A small multi-label image tagger, trained from scratch: soap at rate 0.0026, 15.5 epochs.
Rows from block 3 of a small multi-label image tagger, named by matrix and row number. Rows with one number within an expert belong to one neuron, the router's apart. Each number is 50 + 15 x the weight over its row's rms, rounded and kept within 0 to 99. All counts start at 0.
Before each expert's rows are labels from the 100 images, of 14976, where the router gives the expert most weight on average: "patch colour" is the nearest of a few named colours to the mean colour under the peak. Only what is clearly more common there than usual is listed. The data: photos of arthropod specimens (BIOSCAN-5M).
# router: router (model.blocks.3.mlp.router.weight, 8x160, trained with AdamW), inputs 0-159
# up: expert up (model.blocks.3.mlp.up, 8x32x160), inputs 0-159
# down: expert down (model.blocks.3.mlp.down, 8x160x32, transposed), outputs 0-159

# expert 3
patch colour: pink
router.3:67 16 53 46 47 59 60 54 38 65 31 60 54 23 60 50 82 34 47 36 52 50 46 36 53 40 64 22 68 35 66 57 50 54 52 60 74 30 59 27 43 56 52 36 52 72 42 47 66 33 56 46 43 53 65 59 60 53 35 53 38 51 29 41 60 74 66 40 53 59 38 54 31 33 72 37 49 46 33 57 38 44 42 72 70 34 27 55 34 33 09 62 73 13 52 46 82 60 46 45 49 48 46 54 40 44 61 55 24 64 35 49 43 53 35 34 55 56 25 41 48 65 53 61 74 67 43 55 67 31 75 71 28 26 13 43 51 44 57 63 26 33 77 62 28 61 52 35 53 41 43 53 23 34 84 47 62 59 69 36
up.13:57 68 36 29 61 61 41 54 26 43 42 65 44 42 46 66 54 43 72 70 66 45 76 59 08 67 71 76 57 35 61 78 48 31 32 19 31 41 63 52 17 43 78 50 48 57 53 91 68 36 39 47 70 49 43 50 34 74 33 41 52 61 42 54 35 43 62 54 39 63 32 50 53 41 68 58 45 72 31 65 82 41 57 28 54 19 50 25 76 29 45 27 80 40 31 29 46 46 53 48 25 37 26 67 67 54 55 60 44 46 56 44 33 50 50 46 51 58 53 45 65 41 39 56 20 44 65 48 54 60 46 39 61 56 59 42 74 50 64 58 72 43 55 54 34 58 32 63 57 66 49 45 50 42 52 50 46 69 16 38
down.13:27 72 16 18 83 52 26 29 62 34 38 34 39 53 40 59 36 51 63 54 53 64 46 58 25 74 66 29 50 72 57 68 21 47 53 22 41 54 62 46 32 25 49 51 52 53 49 66 46 57 64 66 55 03 63 52 38 50 62 57 44 45 59 43 71 41 34 77 38 65 47 42 64 68 40 55 56 73 33 34 57 62 29 42 40 33 66 37 77 53 83 57 61 65 54 62 54 26 76 43 65 47 53 39 34 31 61 51 59 60 54 56 46 46 83 59 48 63 81 39 54 18 42 61 30 50 44 43 52 42 41 54 57 71 45 33 54 58 48 46 58 45 36 29 70 35 48 59 50 60 70 28 68 57 30 36 35 66 42 41
up.14:47 31 52 69 64 60 36 52 83 48 40 64 66 50 52 53 38 57 40 35 21 40 44 47 64 45 43 30 54 32 49 27 26 49 53 38 58 52 47 31 34 41 16 65 35 77 44 62 48 58 50 54 09 50 30 36 58 26 59 70 58 41 58 48 61 63 55 83 66 69 52 66 57 46 40 84 84 51 41 45 33 70 48 50 44 48 56 50 48 56 41 73 37 83 48 44 85 33 37 53 71 72 64 35 33 38 58 35 49 57 71 53 77 43 44 47 56 48 42 33 55 47 48 38 55 36 44 70 58 50 82 62 42 37 57 13 42 57 25 54 49 52 71 45 50 63 52 34 46 53 36 29 33 29 73 64 78 22 46 57
down.14:54 59 26 71 55 61 48 33 31 18 49 64 08 56 48 59 50 60 45 41 48 39 70 44 66 58 44 50 69 46 70 34 48 54 58 52 58 47 92 64 83 57 41 41 65 41 45 52 45 53 49 51 75 62 40 76 65 65 68 31 69 51 72 46 51 54 37 25 34 35 36 52 43 63 24 23 50 38 55 64 31 44 55 60 53 58 30 49 82 48 65 40 67 63 29 49 65 43 31 38 39 38 54 53 50 46 28 84 59 70 07 24 32 26 38 55 53 45 49 60 22 28 60 44 51 38 66 34 49 40 47 72 61 67 62 63 58 44 59 49 62 45 32 46 44 35 39 84 40 57 64 39 50 50 67 18 50 62 41 39
up.15:42 67 81 67 47 52 60 35 37 32 33 68 32 68 24 55 34 40 51 53 46 60 64 70 41 41 28 45 40 25 35 59 49 42 67 88 41 73 44 64 45 52 34 36 60 33 50 59 54 47 61 27 52 44 70 83 30 39 45 75 57 48 29 40 46 55 14 49 64 44 43 44 63 61 40 47 35 19 75 57 43 54 57 75 42 94 48 49 54 76 43 55 45 70 78 63 38 71 48 50 50 52 37 80 42 30 21 66 49 42 36 27 68 44 47 44 62 47 56 76 67 53 50 72 46 65 38 38 28 55 32 51 61 53 72 59 41 58 31 54 51 64 65 34 70 38 34 40 52 60 27 42 43 51 41 61 55 54 33 18
down.15:62 62 54 54 45 34 50 50 46 62 61 33 36 39 69 30 47 67 66 39 65 48 63 63 53 22 56 61 39 67 70 51 61 20 38 50 54 37 41 35 60 32 30 41 72 72 33 21 47 65 71 66 44 46 67 44 43 69 48 52 46 38 64 43 44 65 48 52 67 36 49 49 67 56 73 44 24 66 54 43 59 40 48 47 51 28 44 47 44 68 31 56 63 51 50 73 29 70 96 50 16 51 64 30 44 32 24 38 30 35 43 42 25 75 65 71 46 68 41 37 53 55 53 27 72 67 68 69 35 59 55 61 52 60 35 40 65 68 70 48 36 38 32 19 53 31 47 21 45 67 67 32 67 74 23 47 30 58 48 58

# expert 7
patch colour: pink
router.7:44 48 60 39 23 19 58 40 77 75 42 61 54 68 41 51 42 70 58 67 77 57 67 59 38 87 49 44 59 60 65 41 58 34 41 48 41 52 34 62 44 64 51 72 40 49 80 64 83 49 67 59 55 48 50 48 36 63 45 70 38 73 32 45 43 35 58 43 58 32 41 78 58 26 52 22 25 39 34 29 73 21 58 39 43 47 63 31 59 48 74 53 54 39 31 24 62 59 20 72 48 63 51 62 71 28 67 36 60 46 57 49 46 26 49 49 46 49 56 47 41 76 78 32 42 59 43 47 52 66 46 28 51 83 42 48 60 48 65 28 74 42 37 63 57 61 54 52 62 43 57 64 47 18 75 25 60 51 39 35
up.13:52 77 35 55 64 42 41 31 71 47 60 35 29 76 56 61 32 51 54 27 50 73 44 32 49 52 77 61 35 77 39 43 56 30 43 33 63 41 53 40 43 32 48 53 52 71 37 49 69 52 54 41 43 65 82 18 51 67 40 42 43 39 69 63 64 52 49 47 26 62 31 43 94 62 72 80 34 62 59 12 47 44 57 48 51 43 39 51 64 63 51 51 45 46 56 59 50 57 42 29 38 78 45 43 34 58 64 39 18 32 58 29 68 53 40 34 32 33 66 36 44 39 37 67 49 38 80 53 44 25 54 44 66 47 67 36 65 53 62 40 37 53 74 58 47 99 68 42 52 67 54 43 66 54 67 51 67 31 54 65
down.13:67 47 22 45 71 62 73 70 50 50 44 25 41 59 44 29 52 56 76 38 50 60 37 33 33 54 57 36 42 64 56 36 35 56 72 18 37 37 68 48 58 51 68 71 61 29 37 75 78 79 41 53 57 36 61 41 71 73 50 55 64 44 45 75 71 74 32 19 30 28 63 33 66 61 43 33 62 60 69 48 50 36 61 43 52 44 42 58 53 10 51 77 79 68 29 49 64 48 62 27 44 35 36 82 56 50 39 39 27 46 58 29 50 37 63 56 35 63 60 80 33 53 62 61 46 72 51 38 28 36 44 52 30 34 29 55 47 47 58 58 42 44 58 36 32 51 59 49 53 73 48 74 72 53 48 53 43 45 64 35
up.14:00 43 14 67 54 58 26 34 59 51 44 51 69 53 76 54 33 58 77 67 73 54 53 33 62 48 32 25 61 45 62 35 48 63 63 54 63 61 42 82 70 58 40 33 37 51 50 54 65 31 58 73 48 59 26 36 58 55 60 63 40 78 51 59 44 67 46 52 66 38 61 24 33 49 61 51 73 55 54 31 26 56 52 38 25 55 59 72 53 14 41 51 28 48 37 47 67 33 41 53 37 44 48 56 63 34 45 48 75 19 69 40 38 46 08 67 29 50 47 36 50 83 50 31 52 76 43 75 45 56 50 65 73 48 51 51 48 57 56 63 42 54 59 52 45 45 48 54 57 62 56 38 50 40 43 72 55 17 38 65
down.14:50 27 48 64 60 65 34 58 45 54 43 56 49 58 75 59 61 69 35 57 36 61 83 20 45 53 63 64 41 66 30 60 93 44 33 38 66 56 61 43 42 66 33 38 26 50 34 39 32 45 44 38 33 53 33 23 38 48 54 41 57 47 81 50 51 55 64 35 58 69 36 49 33 53 29 23 50 77 52 55 41 44 31 33 42 53 28 51 39 26 71 63 27 41 46 59 59 54 80 40 42 37 54 53 45 46 39 55 30 56 33 65 56 71 65 65 48 63 41 58 19 53 41 49 50 39 62 50 73 45 44 57 49 60 57 32 51 62 72 27 74 56 42 69 40 54 83 53 18 52 85 23 70 40 30 71 73 42 40 77
up.15:36 47 19 47 47 67 40 44 80 62 42 60 54 56 51 59 33 65 76 70 66 37 85 23 59 53 35 33 67 36 48 20 37 61 48 20 46 63 26 76 57 52 40 49 36 52 59 54 72 24 48 59 46 45 35 60 38 45 67 44 36 64 49 68 57 44 54 65 48 56 47 27 55 30 46 54 34 57 36 50 77 48 39 42 42 56 57 66 60 05 61 65 42 50 32 45 69 18 32 44 66 54 82 56 54 46 78 43 76 62 67 40 70 47 13 43 35 57 49 31 16 70 55 54 51 56 43 50 48 48 74 49 51 65 48 52 49 53 52 37 50 56 95 59 45 67 65 49 44 52 56 69 30 41 41 56 62 23 51 65
down.15:69 61 57 17 26 37 82 59 41 52 44 43 62 51 66 34 31 89 44 57 61 46 63 72 57 40 42 32 33 58 79 60 59 30 47 39 47 62 28 41 47 47 35 39 52 58 22 36 25 46 60 68 51 42 68 51 30 62 54 42 50 63 68 26 40 49 42 59 74 48 43 28 62 71 56 56 60 48 38 66 40 49 56 33 33 63 48 58 41 70 24 60 72 54 64 46 38 52 44 51 13 42 77 34 55 30 66 54 51 65 79 70 62 72 62 57 49 73 45 55 45 60 79 42 72 70 44 44 60 29 70 64 60 55 03 37 62 47 33 54 46 60 55 46 42 51 78 28 52 60 29 46 45 61 21 32 43 49 45 40

# expert 0
patch colour: white
router.0:75 40 35 31 55 53 24 59 52 40 77 55 40 55 49 37 57 67 30 60 88 60 60 56 71 59 32 75 44 17 62 64 58 76 66 36 43 44 37 18 35 62 58 20 41 43 42 45 35 43 43 70 35 60 36 77 50 29 42 38 29 40 50 67 49 55 42 69 45 65 88 33 53 53 34 67 59 57 35 55 34 45 36 89 59 51 39 30 40 63 48 53 35 71 42 66 41 43 42 38 45 39 64 57 45 52 75 62 52 79 18 62 62 49 63 52 61 56 37 36 46 31 59 66 37 61 60 13 69 66 34 52 31 33 28 73 59 46 71 44 77 55 55 40 59 57 64 56 59 43 48 42 75 47 50 36 52 43 67 52
up.13:52 55 54 74 74 57 50 46 34 62 14 54 71 41 60 45 42 23 60 33 62 70 49 55 57 33 25 54 40 37 80 58 43 31 68 60 43 54 75 69 53 52 39 53 66 44 32 39 52 53 48 44 72 42 42 21 62 49 62 64 49 21 41 41 36 87 41 54 76 50 39 34 38 71 58 40 47 56 48 57 56 36 57 39 44 26 55 63 46 53 05 46 70 54 75 47 66 57 24 35 50 53 57 68 50 37 27 62 44 47 38 48 69 35 18 58 71 45 38 63 78 70 62 48 50 61 44 56 36 61 61 71 42 19 53 19 28 70 32 79 41 58 56 61 31 34 25 38 56 61 31 27 52 50 55 44 43 67 56 58
down.13:48 26 68 69 50 49 53 21 45 58 41 53 56 40 52 61 57 47 43 32 48 40 55 35 21 36 36 10 37 49 79 43 53 79 65 58 64 56 79 26 54 32 43 48 49 79 28 41 42 60 30 64 53 52 36 58 62 64 65 44 46 24 47 67 64 45 43 58 45 38 29 35 33 35 57 41 52 49 57 56 58 87 70 38 22 50 18 55 45 58 43 62 52 76 53 66 60 53 36 46 65 29 49 66 28 28 35 42 29 64 63 28 50 43 39 51 63 45 37 43 74 64 56 45 45 79 46 79 35 63 68 75 43 30 15 53 55 52 44 78 44 62 39 48 45 75 36 26 74 45 51 71 28 50 44 56 62 58 37 41
up.14:44 56 40 53 46 47 56 47 40 39 56 48 39 45 22 59 47 46 56 25 49 48 21 43 46 35 68 67 58 53 58 74 55 63 76 40 26 35 60 56 45 38 79 35 44 42 48 79 39 29 64 57 53 57 67 58 58 49 31 40 44 45 41 56 65 28 43 45 56 34 69 24 71 56 66 41 48 43 65 14 35 73 57 65 52 73 67 49 71 61 53 29 41 46 50 77 18 37 39 50 54 41 44 00 48 73 50 35 45 34 58 43 52 49 48 62 54 50 60 54 57 31 25 77 49 77 49 59 48 47 36 74 71 41 81 53 61 62 54 71 41 49 26 53 32 33 44 52 59 38 43 17 64 63 56 66 31 52 47 90
down.14:66 59 62 34 53 81 48 85 47 28 48 65 41 58 50 41 37 47 40 37 61 11 64 41 43 59 33 67 28 58 23 19 37 28 22 52 55 48 32 87 54 61 47 67 67 62 60 46 47 59 78 46 56 40 78 49 16 37 69 65 34 50 64 47 36 48 68 57 74 44 45 58 33 49 56 37 55 40 33 64 70 45 47 79 44 45 63 52 73 70 54 34 69 44 57 31 61 48 42 47 40 62 64 65 46 42 53 56 76 61 45 48 62 59 53 47 36 57 48 65 56 46 70 53 46 38 44 39 33 21 61 47 30 70 61 89 39 63 34 30 56 73 58 58 43 41 14 36 49 53 60 36 37 22 45 25 38 48 54 39
up.15:47 55 49 64 50 51 65 51 29 51 66 33 50 34 63 65 53 23 37 44 32 31 19 70 45 23 52 57 65 54 60 49 44 43 69 50 29 40 68 58 53 42 45 72 57 63 29 50 38 39 54 44 56 44 56 50 71 52 54 30 72 53 52 40 54 40 23 61 58 43 59 31 55 60 66 46 60 47 78 32 34 81 68 59 65 58 52 61 56 76 38 27 40 59 71 68 32 50 55 30 48 40 37 23 58 51 57 41 45 47 57 56 31 60 66 36 29 38 55 55 89 17 27 55 44 60 62 66 38 49 48 71 57 31 70 57 68 60 43 58 24 67 07 39 40 43 43 62 45 48 21 41 50 85 50 62 09 68 36 75
down.15:38 64 40 23 48 32 58 24 45 39 69 51 27 76 50 25 44 51 37 59 28 49 42 45 67 71 63 72 05 37 39 41 38 40 46 45 41 34 38 41 64 64 68 55 23 40 41 27 40 47 71 62 56 73 69 47 60 47 52 44 44 58 45 48 33 76 64 44 56 30 80 65 54 64 55 20 59 68 78 43 36 32 47 46 53 62 65 58 54 51 66 68 60 51 58 56 30 71 37 18 59 49 46 39 62 82 64 48 50 65 41 40 55 34 57 50 13 48 61 48 29 29 55 36 52 52 38 61 25 48 41 48 28 49 46 62 70 63 72 25 35 58 55 64 40 51 66 38 57 57 32 73 47 58 86 24 55 73 60 42

# expert 5
patch colour: white
router.5:53 39 65 86 67 48 55 42 54 79 65 51 62 68 59 38 45 62 35 41 50 52 42 33 52 60 65 60 43 50 53 57 67 47 46 65 73 18 67 32 42 48 52 51 34 63 73 34 36 40 58 16 47 55 48 42 37 35 37 60 51 27 53 46 41 55 63 39 51 62 61 63 31 33 54 51 52 45 65 42 14 58 53 51 65 42 06 35 32 40 28 54 72 59 73 96 42 74 55 26 39 52 47 40 81 60 26 47 22 70 48 56 41 52 48 70 78 55 58 45 53 37 41 50 54 18 62 58 60 37 43 58 28 66 33 37 53 49 33 47 38 46 48 51 29 72 82 49 49 51 49 19 55 70 30 60 68 54 33 68
up.0:68 49 59 42 57 74 35 62 62 34 41 44 49 56 28 45 57 29 63 31 76 34 67 27 73 55 28 25 39 38 50 53 48 70 75 64 68 62 53 62 77 50 35 23 85 30 50 22 61 57 52 43 94 39 45 45 47 46 66 54 61 46 31 69 42 61 31 44 56 52 37 37 27 55 36 31 37 39 37 50 72 53 62 42 27 54 58 76 47 39 43 47 67 67 26 76 43 56 54 62 61 38 54 44 44 19 37 56 56 38 53 47 57 33 44 74 68 41 48 59 17 65 58 58 59 47 55 30 45 58 37 37 63 59 13 58 10 51 48 37 41 57 53 49 38 49 28 36 41 54 80 66 63 49 43 51 55 44 79 40
down.0:27 58 47 47 80 65 37 51 46 54 33 29 80 58 72 60 57 43 54 35 52 50 55 64 40 53 43 61 13 53 60 35 28 58 73 37 34 57 75 43 54 42 49 55 53 63 32 58 48 55 41 74 38 44 47 53 87 53 46 54 58 44 75 74 58 56 57 53 28 45 51 19 74 60 44 46 55 78 79 66 69 74 68 31 38 45 33 69 59 66 57 50 49 60 38 46 40 38 38 52 23 47 43 50 27 34 47 73 54 45 49 38 22 67 51 59 39 54 61 21 47 45 26 27 44 60 75 63 52 54 72 37 57 37 28 40 52 37 41 85 38 53 35 35 78 33 27 37 58 78 54 41 73 32 69 57 46 35 29 41
up.1:44 51 31 49 32 40 47 18 45 38 34 56 46 63 42 62 38 35 47 58 66 34 45 62 65 35 31 42 57 53 51 39 50 83 68 73 48 67 36 85 86 66 29 38 66 35 35 49 51 66 47 75 63 53 24 72 72 41 72 32 46 56 67 40 71 62 24 64 53 42 40 42 52 74 42 42 43 44 28 42 55 59 33 35 18 75 67 58 52 54 46 76 39 69 58 57 45 25 35 59 49 41 93 35 43 57 44 25 68 40 31 51 75 38 55 80 56 35 59 43 49 66 54 41 44 55 42 35 22 56 63 53 79 35 47 74 24 44 52 34 43 68 47 37 45 48 40 55 65 50 58 63 56 55 50 15 58 46 47 41
down.1:50 54 47 59 51 48 43 48 54 52 68 45 53 68 51 59 78 58 33 79 65 41 60 30 63 29 67 68 44 47 66 68 63 45 53 36 62 42 43 31 48 58 43 11 53 48 47 35 55 31 62 58 32 84 46 33 72 37 14 44 18 52 61 65 50 74 45 21 60 72 56 66 70 31 54 67 61 55 58 36 27 15 38 59 71 20 62 35 68 58 48 62 31 50 26 52 79 89 42 64 54 56 63 51 14 35 55 42 37 33 58 50 59 40 46 48 45 32 45 72 39 55 42 58 44 48 39 58 41 77 63 42 40 45 55 23 48 61 43 47 47 33 59 52 41 72 43 43 47 55 48 30 72 37 91 41 52 54 60 64
up.2:30 62 52 44 35 30 20 30 46 66 71 36 68 49 57 37 62 49 48 58 65 68 48 34 60 53 63 65 25 61 56 56 71 75 51 54 54 46 18 22 52 56 67 36 51 33 65 70 64 48 36 39 62 72 27 75 41 78 48 49 47 28 24 41 48 71 64 37 55 56 60 67 46 46 50 35 50 44 40 59 52 42 47 44 55 39 44 41 58 18 47 45 45 39 64 55 34 71 43 50 66 49 46 46 85 51 34 31 35 43 63 50 45 44 61 48 74 52 55 21 34 41 60 40 48 52 41 25 53 57 44 42 31 74 20 42 46 58 74 54 58 38 45 55 32 90 85 61 66 37 59 85 78 63 54 48 69 82 49 23
down.2:41 29 59 66 33 57 28 37 50 82 62 58 47 51 48 47 62 42 51 57 31 47 29 61 53 41 64 61 36 67 32 39 55 36 28 32 45 38 40 51 20 42 46 59 29 52 60 45 17 65 50 49 40 76 54 57 48 23 58 53 36 62 36 48 22 35 57 41 48 86 57 79 46 22 43 61 66 43 44 50 71 53 61 51 52 59 43 56 59 39 49 53 28 34 48 29 68 51 56 59 71 73 33 65 62 74 59 49 60 70 34 42 20 49 53 33 44 23 47 51 40 34 61 71 59 45 53 44 61 55 43 41 20 66 59 38 60 64 51 46 66 53 42 78 89 72 33 43 56 26 59 83 10 39 48 82 59 52 69 61

# expert 4
patch colour: brown; grey
router.4:16 54 51 37 59 65 46 31 63 46 50 34 46 45 36 77 27 25 69 65 39 49 44 63 59 31 38 57 39 50 22 24 48 57 66 49 27 69 48 80 30 48 45 58 61 54 42 53 69 52 28 14 67 56 32 40 38 33 84 65 70 42 40 47 58 48 56 58 49 65 40 51 71 64 50 53 49 47 72 51 47 49 47 51 38 80 59 79 40 32 68 50 44 50 70 60 37 38 50 52 70 57 34 42 50 61 32 42 99 40 58 45 69 60 29 39 67 51 69 36 38 75 68 39 50 32 66 42 40 34 37 37 59 58 67 53 39 75 26 39 44 70 79 49 61 60 62 58 43 35 45 58 35 73 32 67 61 24 39 38
up.0:43 60 47 70 43 64 43 00 35 57 45 41 39 74 73 51 54 55 59 68 54 69 59 57 33 69 41 48 26 50 53 36 63 23 58 44 44 68 33 57 41 66 35 43 36 56 55 69 60 52 33 40 44 54 65 57 24 44 66 48 45 47 54 55 23 48 56 43 28 64 55 27 52 59 23 50 53 70 53 56 49 59 72 50 28 48 59 52 21 40 70 35 70 67 52 51 46 43 41 32 36 70 13 61 80 33 55 87 61 74 59 41 65 43 43 49 25 83 63 67 38 51 56 57 50 49 32 55 57 51 27 36 16 68 51 61 52 42 40 48 58 79 50 19 86 48 56 71 46 60 39 43 49 29 38 35 37 32 60 48
down.0:39 55 24 57 47 21 67 43 59 64 48 38 50 28 25 64 58 36 30 82 36 55 36 40 40 62 53 43 78 40 31 56 47 48 52 64 13 56 46 51 64 24 47 75 47 23 68 74 44 27 35 33 56 50 33 50 67 32 49 46 69 76 26 39 71 24 63 48 47 18 46 86 41 52 48 42 41 25 64 54 59 60 56 42 52 60 67 72 55 16 57 56 45 37 67 45 45 42 39 53 90 40 43 59 79 75 60 37 54 61 51 71 56 37 33 46 64 36 64 43 40 23 72 64 26 70 50 36 44 47 57 32 65 54 62 51 52 54 47 27 46 60 39 56 33 55 46 64 63 40 38 63 42 67 68 55 71 48 57 50
up.1:51 51 58 45 50 34 21 51 59 42 44 86 62 70 33 43 56 61 50 56 60 35 57 50 29 52 56 54 78 67 57 66 53 74 30 23 53 70 68 56 40 48 64 58 22 62 84 35 44 36 72 62 31 54 54 36 62 56 48 29 31 40 59 61 62 42 47 51 53 43 42 58 65 21 61 38 42 55 36 34 63 44 48 41 63 53 55 46 83 50 76 42 40 54 34 18 44 50 48 68 60 21 92 24 19 53 54 24 56 60 34 36 38 55 54 60 41 21 54 16 70 58 26 42 61 24 37 61 36 63 40 67 52 49 38 59 53 60 53 69 65 53 48 47 52 36 35 44 57 85 64 24 63 49 52 50 33 47 30 70
down.1:44 56 61 37 52 74 44 32 49 45 57 30 32 63 53 37 21 45 66 46 32 40 53 66 41 86 32 40 56 34 13 60 22 63 59 38 73 51 56 71 30 66 44 62 55 47 54 61 60 66 45 44 42 46 53 41 20 51 65 50 68 38 37 54 45 35 29 47 48 49 63 40 39 47 43 35 60 09 56 50 46 60 67 59 61 75 61 53 63 68 90 38 49 47 35 63 30 53 49 45 58 62 25 61 75 40 61 62 57 83 58 43 64 67 55 35 47 52 50 59 50 55 53 47 50 58 58 23 58 48 31 31 49 59 79 71 30 53 55 26 34 69 87 29 72 47 49 36 13 55 20 55 57 50 57 64 23 48 32 35
up.2:52 62 62 55 52 31 29 99 50 67 23 50 64 66 39 44 67 46 38 46 70 66 56 37 39 52 51 24 48 55 46 40 57 84 46 51 68 63 44 43 58 49 66 47 35 31 66 58 81 51 46 56 43 47 50 56 66 58 31 61 44 42 61 65 64 67 65 48 51 49 25 61 86 50 38 37 49 42 57 53 49 10 18 37 40 36 76 51 73 34 36 80 42 44 45 32 63 49 36 71 73 63 63 61 22 69 36 48 38 26 50 42 59 21 42 65 64 51 36 51 45 58 36 20 57 34 63 51 43 60 62 51 66 66 53 33 36 43 48 68 71 15 62 79 46 51 35 39 48 50 74 41 40 38 71 57 47 45 56 30
down.2:59 29 39 71 32 28 61 48 56 37 74 64 51 38 54 80 59 73 54 45 38 61 31 65 21 46 75 58 73 67 32 81 65 62 53 58 41 47 66 23 50 49 39 53 24 52 60 53 31 43 35 50 20 30 38 74 79 56 23 56 43 29 55 35 55 47 57 29 28 20 71 55 56 60 48 58 78 30 52 45 56 51 79 57 59 63 34 39 50 63 58 60 53 53 28 46 33 47 58 40 41 42 59 35 49 49 56 58 49 68 43 45 20 61 44 38 48 76 24 38 42 47 33 39 29 58 46 50 69 52 47 37 52 37 62 69 65 36 38 79 23 28 53 52 51 48 34 73 62 77 41 43 59 82 76 58 65 62 43 58